python train.py --model="sound classifier" --dataset="single notes of musical instruments (NSynth)" --train_examples=184686 --gain_aug_db=6 --time_shift_ms=100 --n_mels=40 --hop_length=160 --input="log_mel" --spec_augment=true --win_length=400 --targets=["instrument family", "source"] --num_classes=[11, 3] --arch="conformer" --norm="layernorm" --hidden_act="geglu" --mlp_ratio=3 --head_dim=64 --fused_qkv=false --qk_norm=true --layer_scale_init=0.1 --inner_norm=false --moe="expert_choice" --num_experts=16 --moe_every=2 --expert_mlp_ratio=1 --experts_per_token=1 --shared_expert=false --subsampling=2 --layers=12 --width=192 --positions="conv" --kernel_size=9 --label_smoothing=0.2 --loss="cross_entropy" --residual_init="none" --optimizer="soap" --beta2=0.95 --learning_rate=0.0026 --beta1=0.9 --shampoo_beta=0.95 --eps=1e-08 --precondition_frequency=32 --max_precond_dim=1024 --one_sided=false --adamw_lr_other_params=0.0016 --max_grad_norm=0.5 --ema_decay=0.995 --max_steps=2800 --batch_size=64 --epochs=1.0 --lr_schedule="linear" --final_lr_fraction=0.05 --warmup_steps=140 --weight_decay=0.1 --adamw_weight_decay_other_params=0
Rows from block 5 of a small sound classifier, named by matrix and row number. Rows with one number within an expert belong to one neuron, the router's apart. Each number is 500 + 25 x the weight over its row's rms, rounded and kept within 0 to 999. All counts start at 0. Numbers have three digits each. After the name is the row's rms in percent of the matrix's.
After each expert's rows are labels from the 100 clips, of 14976, where the router gives the expert most weight on average: "top examples" is what is common among them. Only what is clearly more common there than usual is listed. The data: single notes of musical instruments (NSynth).
# router: router (model.blocks.5.mlp.router.weight, 16x192, trained with AdamW), inputs 64-127
# gate: expert gate (model.blocks.5.mlp.gate, 16x192x192), inputs 64-127
# up: expert up (model.blocks.5.mlp.up, 16x192x192), inputs 64-127
# down: expert down (model.blocks.5.mlp.down, 16x192x192, transposed), outputs 64-127

# expert 7
router.7 098:489486513525523464523464546494493463502503471497473501524490477495443502493492488481500484493515534480512523465500472505486459486508477494463476503472485486505508478453501469514479525496513495
gate.0 076:506514503498498506488527520469541482519528513431498522459473494465511530487486477512513449496461468505465512523503500499547461501536532473507443438492520440516541487507511513505491490491543516
up.0 078:470470492497506501513483501523506540488538544501507454492498516488473501515487479521502526556499544478523529482482503510466507529502494463512519490548497490491492510478510548466483477524508511
down.0 079:555439523489530489488508520513493444489484474492488455531497487485496515497531487532532525473451464514495532491526533518522496481503456523470507486491523479502528539460465526516483486514485509
gate.1 115:508548498497489532501493512452545482485501476515522504545491493492486469500519490520555480476508517490472503498461490437463488514521529471477543512485464468501498512524498512535498485537454511
up.1 113:491448532479494494498552479514510543502499478506464490491535456514493491475513511486514537507487521490513472490499548523499555460490488502510476469532492506495437539489477482473519495480570502
down.1 118:496509447461482502527475506516527480498524514523524540520504503518492513443484532505477507501497491477491477473481534487546484472504530484470492515479492501505489502503485469516493507505469512
gate.2 116:481513516478524489514489540485498482461486543538538513506456482495479508518547508509477521496524484467458483484542465507498494534503514522525507481502509466471451460535506532522458472539525509
up.2 118:550533527541522507497525532516497475492503538453488496455547531456498470515489490530508537529464504492532471474508470491529498530504485504485495494551500509471522542475526489487538497465499489
down.2 112:539496558523487532517479507488526484516528449496498531516518484495508489529491510484442526506479549485508513540492502485470485490499501464494480494513493502496509501481479483485450475479534492
top examples: octave 4; octave 5; keyboard

# expert 0
router.0 099:535518481452499514537508515499469509524454460498547490503467491510534535503456539478512517455487492486484458478530480515519495523503522491533481498508491460478513491508456532512534524490479476
gate.0 083:489478470433487547508497528483493454488535469543500528526520509527508492487510488496518496508494466484478522505512522478497505485534512519488488501534505446487465480506491468517460474502525517
up.0 087:501519506489503518506566533527493503511504488485562525543465531472483524497548496520497492502529480471481433528511488481477520473542501511535526525519494491493472483444515537514516498507501496
down.0 088:466536556461461539478491500491449501493559500508507465521503529440473492542467472540529452505486523482468451471471499445499534482511530467507514493490518487506515515510491505492499496502451499
gate.1 100:525478472519547520520538491464524481483528479491486439499470514509502481484487479501510494480487505486549482479484539499475474526521519512518505471537502527531491499462490482521455448517475490
up.1 100:495546516482495441443454505513494494523466544487485554490507510495501501508506513473488478502485483497447524509521464518522530455506499498507521481480462485470510499517513497485553513478490522
down.1 106:472412465486477509506450483565496499506512491495476473497511523502519522483503535499523480486496519535494471490539513465475488494500493529497487504509491536501515489535499472497513502452491514
gate.2 121:486524522562512494467505520464539485503470496501510468469501551516485514494499509478473490508478470488554533503497524508510516468475500492499512465507500469526516491477521515446496450507487486
up.2 113:517504514450467519509529491530502518484541509458485552531495464510509461525509480548529498507509501519505471494473503523514495518577510512506502543479519521481499525517499507544458502497506522
down.2 117:450542495507497514542552521497475518496499484494522480500552483476531525486528571563436475503522483503495464519471511507499465515495484503530500470489502510493534489504502478474514522492509486
top examples: string

# expert 3
router.3 104:486491501480459501514512494527523480485462457499496477503520456564479489492535504497513490506510481477506497472517475507475524485548466476507465476470478469500498475513491494507472510481490550
gate.0 078:519442456505509544519506542514532519457475536495482509422457489487480545443440493507476498500535516476515481534534472513491502522473497499515491496536521508484502493486479511565449508474498493
up.0 084:509512499464463480501559485494555511511503533500511517503518499516547507541514523536488536457505448518506512509480488489526463493534529478486503514446482455534505510471525459486488487500488522
down.0 087:542556503475518492499515487506507557532484501507457505512492457473490465528529459511493448465498532500518502484473516497535511479516514493553499463455520454492480517549538502517535459497527532
gate.1 097:474548521499506524518526509500566470468495521492491517475458453473533470480557504499494492485507501521478510489507517473513477502527498478493523517490524481512508554511527506532485498478527454
up.1 093:465519492501548543523479466470554469490495545497480488467475477503503494489525509480520495518514528486495497487474521469503488494499468494487512499519475463506481535486517483510501506488533464
down.1 110:518466505552526503489494453522465468476553464491532514504500501507516439500497541571483482481489527515470466545478513492481471556521482492498507480461506523508503527524477492470493492473479494
gate.2 096:488448488504486476490514519455517509492506496513499472503522460460531548468488513499475523521459507456505460472540481519505489493481481453530515488472472497511487452463530487485491483510514533
up.2 106:482549523475515494533505511542519479492478510518498515463534498520532446511506492511479541523503497502567491539498516503521494496485531487561474541506501472469503483505488525441502531507545511
down.2 092:480523478448503482490497518498466489521518517510509516512526496466544490472508452507497504484488487536472515492521524531469450499507485501464504505540466532494515538522463488459515491509528474
top examples: octave 7; mallet

# expert 5
router.5 100:519481501507506499480487509478531519491471507501491533496501483471532534515471484484523526564454467515488489497490509522474498464509485513472527468463453477532527510493522492488469469492509537
gate.0 095:505494506525486505542449450545531484467501460512529460528481443491495505494520506483531473489480490485523514480523533507508490461480504519485528451526447462472465466487487514515536553488554485
up.0 091:473498474502476464491523501454515501541477523495489524512502564523501508501503507490469524519512535535474503508492483534500501521520498506544507520494492521527504542515478507509462504529474538
down.0 105:446527530487514525551419556484446532481538491498469501525540487543478484517525464467489554535482519497495502480453504509456475487499491528501540497517427512487511504480489506466528492510502506
gate.1 096:520524504472446466524528504519511566496502467509483514473472478533485539527504518472470501539497534527582519514508528499505508546494509500483509472492515486491469459489476491471510464489548525
up.1 107:509510526542491490550513530519513493471480493531508494491490482501499533492508536482476487521511526471566520476503517459497447489541508525515493453487528482474449496529482497491477508541511542
down.1 097:498459510533493451502491500511510493500523512528478519489520514546492493571501494492550489492511480514475462460470512466530523509473513448540477528480526509499461508488506499497514489479495496
gate.2 092:500530498458494483497490498438489463541507496494515499499504477489474519533503507538467517469476475497499490514504500526497508516455467505548533483490523552497527440466452469461521490585458493
up.2 094:499521486492532510483481457459518458520474485470533518484478485486488498490492515530496541427479493495485524502521497495504478450480490511569501485490513488482539467492470498522522467524510468
down.2 095:483490508493475549497504528485486536475506471489514509510467481465490480510518503531509500502476499498494474518429516489536492494474502504484494528511529516506530457516515472511491550464452498
top examples: synthetic; bass

# expert 10
router.10 103:524529503519468503483496502470461529493513528527492472520501508460469470502517504494526527471510512506538513491509452454517513477484560494516502464525491493526464480516494506509529476441540516
gate.0 117:506492494505532490483481532473532512538550490512493512542510516505513521530541464499455518542476488518503547528491512442470479480521477490514499472502518468488472494450483490463495490529505499
up.0 121:512530477478529477466495532468526513526531464539503504552499498511497528507514472492459519545460481540511561500483513448487472472533487485508497501513498505510494511433498489465497478542472490
down.0 121:464539506488519474493526504461519518471482514479549434511483457479502515477493500545508500524499499481499508503496450500488464467500535481487510501456475527483480522475488463444511452441517529
gate.1 084:510492505481518459466495446484515457484511490547507510530508473503476517509505483537529534536471500504506477488504514513512486494471471495505500473526487509513513491487502501492500535526492527
up.1 083:517494498473496483510517518519493487477546527499551487546481478525482500454503440501494513513503503496555490508494492512505513511504452535541495457511483507487521462512489470472548503500515543
down.1 090:495480515476495506493475519478512481458522518505540505512493510530489502473497473515507476528466516461487495498505470493486474524528437512514515497553484466499483480536512477519486503484483539
gate.2 091:506476566483492449453539521516496510491504495484445504536499530484477480513474532493503480487485535503515499496465502526489537483507496490557492499472533478496520503486516491563475542506476487
up.2 094:514511548548518498497502532498493487499472472529431513520523486451452525509488506503486513502473547469519515514496503526482516506450459504554499458454514503488530497486488518501480531510459502
down.2 099:533488516506469483508516509508506444526471514509510505482519516481490498493528507483455544491499589469533530518484477491450487527533522516517513509487484492454502503457479487461470478492503517
top examples: octave 5; synthetic; bass; instrument family: guitar

# expert 8
router.8 104:548484507504473478469457456470478517508522548484542536528497482486464447534513466503472492439510546525474521470491507470461480524459485529500530527479532544499480494484500478466491475505476518
gate.0 102:500492531482477493505484483503515470539514460509513499563513509459537514491476523509478520515479540498515510458513464533458498517511515484471465508487503517512521561475486510457519490499492535
up.0 100:489473484521522504489498512492540479479469517470492470512497479518534490480457453486498493487518519501507494512493474474495510493564498493533498474458531500447532458540476513542555458522511480
down.0 097:504476503488520496469522492495543495467493505477520514549481478478509546505488490468484468511500498464514476525532482536519443483522495512464494507507481521485502507484538496448492493430484500
gate.1 118:511496530529456516503525514543483528541434497477457528514508442472500469507520488538512477489515497507480535477454500474514529476516505461466484541495499501475473494535496478495505492513514517
up.1 104:505507498518501507494492503520488514545472542456494518533529447524513479496519507504523498492500455503514524514467470516488519498467526492485476531514529508472485490538486498492512473478532519
down.1 109:540511513470521474484491473511475494495523492488498485486501493501527512534509503558537446513492478485494508496494487471544439504507529512508504485478519470504533467530495518555537470516500535
gate.2 114:528463523504532560508521536471485524476488511477532477483473497497499498480489483481515491462496560485474509513507461484490497510504476537520539553502533568490530460494492517452506492507447517
up.2 112:522515501499483495517500472502485456514540486510468501559518507511542527499494519526497512521459437485545485470493521543480503468503464483477507461499517469466456521538484521504471513502509499
down.2 111:507523455502525545485516513516477492462496476516480484528519483523502540483503443525469515531543531482529470517535545516536523509522489456517505510532522537501532514489498491475456521503493499
top examples: keyboard; octave 1

# expert 11
router.11 102:461521489511458493508477457516472457506523537512487500507467507491502495489534508506471492532477518475474449526471497519518465521523489463520509451494470516510499501475492506524479517531460523
gate.0 083:501498480509497482527527507468523498451528483492487464489518518449521480508522534476516463511482488486468464505502496514481488545491494534455478450518470555527491506509497514543499518493512493
up.0 086:498499474507504508471515516502531512477482513500448478475522505463496455495487491496516487534467548496509447492492504503499467497529472489525494520507484555546490489466527511530485496522503489
down.0 086:490502475470466495505531475451492497464499470503511477513458526524518482506495487496537496513522463477491481515464536499498559515469527475517486497504509477476475508521502504501507542435495474
gate.1 085:487519490507496529523495502500488543479549490535471445462516510483518517502521456496494489524524496498511492495532534479507475500482526543512522524510502504452551492513473546513465471528481535
up.1 089:516521525483500500502482510476509506517471498464504548508469508511506476521512478500517506451505503474520501516456429509488553483509473480475491473494499519523493513482523463497534522535502479
down.1 101:487523517527460480511451494510404488487478476516484574459523461455511528522534529538488487519498541450482468531536476515464501537505508535485430509534499482472482503521478500500488488519546498
gate.2 091:514478496500507482521496538494492485479457490496486519515505501537513546547478487508484508453491467485500516524491515517490469538457463515471508509516524495508512500489478491523519492498500488
up.2 082:502526510524543517502525514488554510472518549529506490480496522484503462519513479465521508516495504497525520511493454500504517485481502503512497517489476540469452459508549467535480462474472520
down.2 083:526546543511529495464537469460519550505488546525514501563495513507464500489532433554541497496481493494471523483505508510481499518547489526444495485493468522486521534477507486468515503490524496
top examples: electronic; organ; octave 1

# expert 2
router.2 099:514483511543501493489492465511542556473477489464478511478485504485507503472454441497559534500482475524517551467490492506485539463537528492497510480517468482492480480492485473482504477499524473
gate.0 102:453500462503491518495501477491539512508492532505526467513523507549505494423504495503482466510507491458482491521498486550490485489498549511512508488482500509526500447508512520514514474545500480
up.0 107:508484490493480479533508520488516485493485521490484492497510513499484514443500532514496503522448469484484492514560475502506480503519542534488541440502476539503478426491539506514496526468517536
down.0 102:482523550501536517517518496489558486446527441521535489501507480516484491478497484480502501505499502508504496482528463459505510538503491505521513547530523523527486486506504559494488474505472457
gate.1 091:518483526510430520485504515492516430483480502492474468517505496462512486517498528457484542508534528503458532466519489512481482473500465453495476538471460493502521469540517502475480482506513514
up.1 091:502482494526450474492474501492535510504498463519526503515541489477492495513495485498489506455467511494478522504519470495499532510440472490489506518519527433477509513520498457454461496481481533
down.1 095:528501494525500522535523540509490505483514521529506473483468498518515456516523478503507489474483513564488494494540515453449540445498527533491488523488469512511509504476517480487505545434495528
gate.2 090:528467478500525483517488569485488477506472526499522513467487506519541484511521493545486495517525515478477496493488467488524503495492497511490547529503501539479506492568513476569501534500483529
up.2 104:516493512487463544484491458530521512513522479469462525477509504453493494519494481436489479480535488551532495502545462502491476560496532510458485491500532506545465466467458538468509461501533457
down.2 101:499504497473462449509492495514482529556472555530471521524523470493527486464497494513490474525505512475487540498508511505462520500498483520505512509500521455422458502511503493516505513474577491
top examples: acoustic; flute; octave 6; octave 7