A small sound classifier, trained from scratch: 184686 training examples.
Rows from block 5 of a small sound classifier, named by matrix and row number. Rows with one number within an expert belong to one neuron, the router's apart. Each number is 128 + 32 x the weight over its row's rms, rounded and kept within 0 to 255. All counts start at 0. Numbers have three digits each.
Before each expert's rows are labels from the 100 clips, of 14976, where the router gives the expert most weight on average: "strongest on" is what is common among them. Only what is clearly more common there than usual is listed. The data: single notes of musical instruments (NSynth). In brackets: how many of the 100.
# router: router (model.blocks.5.mlp.router.weight, 16x192, trained with AdamW), inputs 0-63
# gate: expert gate (model.blocks.5.mlp.gate, 16x192x192), inputs 0-63
# up: expert up (model.blocks.5.mlp.up, 16x192x192), inputs 0-63
# down: expert down (model.blocks.5.mlp.down, 16x192x192, transposed), outputs 0-63

# expert 11
strongest on: electronic (97); organ (96); octave 1 (72)
router.11:101129174090114165174122130116169108097078153096109108113156132133096129107118149132141097141142125117126151152124086102099153085107126157080168084088109151086151183100177173087170123155174112
gate.0:102146161135109052171113133104098158140065092051132137109169098170134091077105148144151123126120169106116080079113135095138118043114150099117117184146139139121174133161106154110128096086119178
up.0:154167153134104097100162102066155153170028155092113138197157061153151155106120102138120164095083178100078069116087067088137154067114086133118096159141140082091125114142111104102150153106115139
down.0:113122135151086097139163188155134136151096116172129059140104091086096086115095155093179184184157174139131144084183098131158129202131099107178154133144197059121133096032141128173129177118078124
gate.1:210082144183092121109091085162143136115150103109166132145110143192122156122081107095146145151159097136138141102148174144134112108107134159179143154069132096166142190083114106179143126150133125
up.1:098125141090133113177171134125091102137125158184067171099170093089124131142183109103111102109107142138144111124082066104110226105144152119109113177194180086103153126137121089080096077128132130
down.1:152118104135140148084148131131104120093120143118169118112103145090138151140116093124080123169113104105139129131081128114122131137130107122135125144212183132131152073133106149142124117111213139
gate.2:171147129142169110095154121096130123114130112106099136149141092114146127109094119117158155118150031054152081056089211149211160183151127217162182129098107147197159159055125114153130116066117093
up.2:148123091141138138119160105133140144104186156180187077163157138138140118159158097171139086138127150145184165109165102107056149129053156045088147098168097086129125088170197153074147100113101146
down.2:138136113134090122110188158140101117146091153109162088114147137116130119131093109144118124113066064149093151159082168101085155159102112091173082119091135129083098110145100138157108160200066125
gate.3:184144140124170043120127159144106146132110120141176074104091136143147127120139169148052147140177145095106160174115186179171065131093153116095224141110171129173144128140129117160117124111148093
up.3:094176097158096157107074166133195155161100087096120155184147125162123084082130080091193118092104096121104050119127133082123139100159185115116103133119128151090143197097103158150162160166105136
down.3:126170213121117095128089151085108085122155136141103116113158193152080120117114137116221074099161138201130136141104116132152078095098144164132071130106154175077184116118089210146065135087091114
gate.4:127085107170133128126073132109082107096161160129045112110187104109140119150166152128093135097162136122115179116104158187101132161091059156123147144109133144115125083060150081093140113121171112
up.4:120093162115108123167112153201137075051157142135092175165167137091161168178155145181094125112169154078118215120058101090126094158171159105126124114076122131127161103126126115146141155114162117
down.4:174159119193096154087135135113086112165105136112110161110102160174144158132097211141094136108106165087106093146122056105163148132137111112079134113148187142102133139111127129140111157082068172
gate.5:101095092143190082113191139093109135177111160125108092118140171133101131127122123116130135147118102155161119114077145200184162052127109085144176132174102112161151122127120102180155118160087170
up.5:156114094085165109073164086097161125095153157134151137094173171107115102142102099118209122076128090086108138105117202143127112045153101129101125101051132118099091121142140124115195053156187106
down.5:154125086194085140107131187112072160118083107113109152124176136113113125114145162120115104117137107135107119157127105114190073143094149160146150066091106123194170143138093134156093138113110110
gate.6:132194110126075045126072083144133147141094144149140153085068134201169109153108072158142160140138156127106133141193188134115147074126129116110071162127107065119085212155131150074161125110133117
up.6:167153176130143144156154153104115149106099075136105143173166133108122084149160119080123140127117108107185115133053166161197127144068101191097186060114124134069127115129170103137131109098112093
down.6:153109081082145195106182114077097048140119165073085101153121150145149078164142069135147128108107120099112169105138155135159177115148139142121114093178110102129070154108206162069134114106130170

# expert 4
strongest on: synthetic (85); bass (63); octave 0 (29); octave 1 (29)
router.4:119109066100108104150151111070086099125160055091092184101181152082123116114053120135135129187148089130145107105200106160107147148081172110105134170083173154125142162131066136138150160113094123
gate.0:119129095059119172136117148063118181111107110149095123119187140174122163111100156146160115112153109110110166123167127152162104192093111063136170116142147098152114117168082107140134170126120123
up.0:074155111102179114121093130065125168092150151147096132135122051138147122179096106165188097136184094104125185097162168161148145133075128121179162154131155165099103152122087160146157093162114155
down.0:123138147160117183151115090155143099186178131159113144095096129108155080137177116174182188077108160130108119118133177170129070141091141121170178052158124160139098159163090124174146090101176131
gate.1:149154123069100127102137122097133104116133140100141089145144167134175126108059141119124138102116145126129142079160129130109080137104164160169217153109129131109163195152183147080147181069139113
up.1:133177141065130163123169065103135130140125168117123142179142145105130120123072147104071130160161167069130180098153127194127155197156168154098178151104113176131179173098204062101172127075147111
down.1:148064197136125167067143127098106109095094167074152079129151110140156141125131105100124085123095165160122125121141077105170116144149089093208157085109152165148161177121185160095150088161132100
gate.2:121150073177120144105140173129131169107110138147132129070168116141194065094198156095167061147133118127097110182125129149154127144138104100210164124061127145124118129106136206161084133159094127
up.2:116086102123113102128133162126091158126115077139140153073135148141132143138149199122161047178150113146116136145096116100161147147110078131124097162039152122125123122088120168143143143120103160
down.2:122078095082094078156140164161131082123091130087137118131077187099117193186172113130138158073123145154090138125140192170168127057134104162107120168082130158128178166089148131136099094153114152
gate.3:146105101125071118158164180109147115182141116077147192123149079100158112125144094126143095139174186142146159126129140033097089115134123108173126147103126172108145160166180110125114088117109159
up.3:110145145063158130137142159118153182070157160133165117129113152101177098091125137101170153093190109145163110093135157127127124096084164084152106000162173124120100084145098149111135100157203161
down.3:138134111123155111139149174118129110105134129101141143147111190095097120096140220153111082086119112171126154121111154146074083097131174176124064111087125118163076138111041109117163160132133093
gate.4:128069107161152106154148116075161145144116116118165104161110158145083110104160219144089130143094106163114173139111172154142171104126119143177099131185172163148097095137083161139108134103134104
up.4:100160152096162137077117120166104128122143144135133143149178118166143172084156105111172088100121126145131112158159126096114132144169092104066179158119085105067131248117193103094202118084082156
down.4:145091071122133175139116107097202147153129148114086105116106115156110117118121173159131105142094112105139134154145135113126110152104170117181083131157174158172107176129063125103146148135116084
gate.5:133163113099116120102138087108105102148173165113100170082137175126136112141157094148061159096115135115196156144128065129120132171187122129083193163099101107153153120184161104127091115161142107
up.5:126152130140075099110167151115154108150163131135163166174163115161167186064075089052140087108137107126096081146083103118161166096148178121182130099149088121120197162084122147141191129124155157
down.5:153133136139122182174168161150140118085150152133154150154127139091117091129140185088175103151118110142130114124121097165130131242108079080125157088160111138107096091125176113112160058141154138
gate.6:098155145164128087125170072113174096152183072125146121174127128148120144095125123076158122118098134147138088102133125127161158144135118078128147086098161169089078184064103147175079082087166161
up.6:115096155135140169110178147178135118086123204075133219144114165151126106117176126084085154108094084062080166115111151108103155117135127124135135126100136095115115135107133091145129143170092098
down.6:186184057150128104136083168127081103109105103152062111213120113112106115128147126136131116181104102104124097069102158089086136169117156162118073107136171170146133108140091135095158099121106084

# expert 8
strongest on: keyboard (51); octave 1 (34)
router.8:129093126186085177118111079128149097151073117178194136131106089137107122136153076099106154118104200075157066124142123134181178168141142154132088095177082143138142046109110119086162119105152094
gate.0:068126144166105147098099102116125124111194150166153152146069074148167166110186079165057154116089130121217153110154147155158204074087150112117131127133108120088124115134169108099120161096137118
up.0:129056133105113162147191148128130157084095069139115137142132064094171110103125126160137100195164114110122132125147160140147128168106174098102060172196153054150149170124068141173145146120109118
down.0:130108101227127177087159117122098137119110153146115108070142087134168084094147199091150125175116110151111086031170104116122105136154115160159104125128152120182111097116122104107170097092161135
gate.1:160076127139113118116112157109129105167171141158134181168130113183105139075100145150130145170149103076124107150124152149120103103124148175078171141163129116158167108131119113150118137081153129
up.1:179082143137006161109126087130183065150156131197165164149115100157079114111068166119125163138152051156097116144118163159098103125124135117087182127152163122072097124126089088128140150113159163
down.1:076171139139166023087087187115108131186143152133098147086172147129093170180129092157093104127155088097148166139163089124133075044105123116108108097095134113175151129100183108181147079068164142
gate.2:153112090103102148079161106123109177117106148187174130100124122115111101151124160140087121127162097100119103122083111062105082110108152137110136121175141199076115074168153078114087117096138150
up.2:099120166138065108151110098206171128098133107078132122184107165148143170114101112081150085114131165161129124043134156143146122146081095112154107161119119095148112141071104169111151129124162110
down.2:127126156081127127171102127119093117065106109158193136050172074166131121207182127122079116096071093133091147149108086088146087134173129124135158146199109088148186061148138128118158108081150122
gate.3:115090096106122150140093145155102114131176196215104098102066131127141119158150128111128189141129085116145115117130157139200143145163130150133124090134165105112126177152181090137177110204145162
up.3:139113128129148151139165098105138187155114089122141170164213059114126092079075116158116164115125129143127105127132032176123129114109117094140143177157120108128159105168105161106132130088011120
down.3:113099141102110090135188089154122145095117176145120144110126128127107128091164121125149138115171134104154094131147085099092137117187154116101153148116204119114105138130066082065108148163094159
gate.4:143189107167100135137144108088112147093083147149124120122122177110089141123128078095144142123062097025126103131101133128142150056121085121149135165141123128109138156104081178085097103091120122
up.4:142151120081118128158122154228152107099187127121091141106143127149132142112144119156119125083139144184114098140127133091124109196110159112148107092097177153117125156138181165170144131165173122
down.4:105104054171180149176121131105132148131135102138067155119114175099106110074145118139114084149142184156113142100142089134148109130089155118133151093105100086119103109090108101073132144143111128
gate.5:062117158106106138105100106099064155123170097082123104182140125102105170153140188129098097162122169121125129128202101109102178143157157120122144121193149146116084120144242135146156158167128112
up.5:104116143187115095094107121140130118142155151146100074089172101129149204102196152120127128167081146101137177107175150137170103089077063110192144093065154074074144164134170077086155175144123137
down.5:146132122108149087135151118128198087127191113149130140140093098134102134124177123097067123141106120060169150188087102090138086139187137094072116125076102112099145127163155162098118096098123076
gate.6:141141113109176114117094101117102177093078101154171113115139121125136131149075149116107145141157096123151164152100122113202109122115124062103159148084144115147158143076035121189131121090107150
up.6:179165147158115110103154116088099093109117112156126095180161178116135140066156160183149111115089072150165144149104089141100187044101101188171154181132091172070154147180150136118173078133059094
down.6:102088141080117101102115187134154129166186064097135157159118182108131200140136103125140179101127170090162144109074068130123107168132125152151138126155085128196141115166159132098119127125114104

# expert 14
strongest on: octave 5 (47)
router.14:138145108128162084093080134137134158128170164122106093106157133170127138131140119148144135105136112136167083114124156148094117162149120155136120115170154119187070041173076126190069140115117139
gate.0:120121100168117115145163117119120129146111120147153082132148110059126128062134090146194100184182115200182114082098052104106153150114115074124128191157119139162130137195115191078141117110158131
up.0:105135143096146142145052170081134186140151087126095140081109144110090148158182130089166109134103119119023105119137130164152096114160146125130145105123089158157123174066151159078116124120133145
down.0:130137050151079126137164099102110102166143146147156107152152099133115147048064108186146120129125155104071151142113131156119121109117134094165152114129099049131138147196101175150141132067135055
gate.1:182128096157131121096047120107100124088149075158120109159114139187148143114155078145128164144137130107136097141152096146108121168154116111195167146155107142125117123088137198146108146139125120
up.1:078152186116125142169183211108119129153164172121107157096134138082118139173086150141148112128116121091112116148079115118168117141124147120111118144139165075096167115178116118080148103133146108
down.1:138145109097059145108080160135098112154148116115057210121099163056166097129175130102124148138129100140104118114124130155152123109112129073039113130123147229225201160122114102172089113119154125
gate.2:113142130126067170091120141128117111112125123135099166165116100157132143106117207136176075096114123102106097058101156112171109070136171154186150117173070121140130102098144124149131190152159115
up.2:108110146085094108135126151121095089069179148132114112137092117104124137163114015126186134137127108115110071144099050136156129153179120149124130216163161137086107155090113125108113082148131156
down.2:118175100129150091181084140162073125099145132171158111085158131169052186145113138111095050091157185124134149103137122099074142128096107149099121138091143132126152109111117154196147132051116124
gate.3:135095047104149115122112077114130195154108085157154204113124113115148082134133173101123094149167158131095108104145146100138144181104200143069165108157147155126073175099152127033121133122128106
up.3:157120133123122114109129104091116184159137112148099119123124072169102135109133151080103102093157145127099103097162083104103154216094153128146144099154141148147091158090139152176112118104171138
down.3:141114198125140140157179151086125130085151169143126121102107143048111164078132159122199157117117124123164171089215189177120106153096146129084130113073096156192068119127142125169159072109086135
gate.4:143096139094139125135123115154174160202085086112151114106125144160159124131103121145126160141157128146089126133141166167088110138083144141134134166125170098090106081166120084099181123136079095
up.4:091154127055109122132134160121130110157109128097105115111068129124159137128084124138096142081217080182103138128156113186076116091137128109114159123074096086150122110189111122121169111116125095
down.4:079207133135117154177124108157132140128127108148146162099099099137100142163135129158137160132059152110110133204131106120130130148111131150145171145120140113082141150165116040096113161048134156
gate.5:170129151142045079143181101101094108174105105133147097080117184106186178151107144150106117082183128108087142154158088102106147130109088096098138154139136133074120123119114079117183188087114125
up.5:154115150175054147127197096142155124156080117087164119114130127087153144129099133112090096143105077083164151189119100133108135169089169100126068117171182085131114082117116063131162093054122129
down.5:100132087074091149137134146109074111136132109096134150219129123129125115148154164135092120136181095076155091155196130099119154143161136178067129119153147185121157165069094057088132139124116126
gate.6:124083110130183096075142125100164106163151120158127136122125104070112074114121098157114163088156143146101211160151189146125103151078156139112125118125147171075157099130079129160106148126111127
up.6:115161124126198059128110137076136188112129133173119184127123181111142106153148122065169178096167134159082227114126158162077107120079102138108144102086149116101102152082054134097144138105171112
down.6:108137140095123139119155170103130124120162087119116184137110122109127093051112119125160056133132129147110125129139154098081153116163168141196164112075112178149178128080073159147134109147057188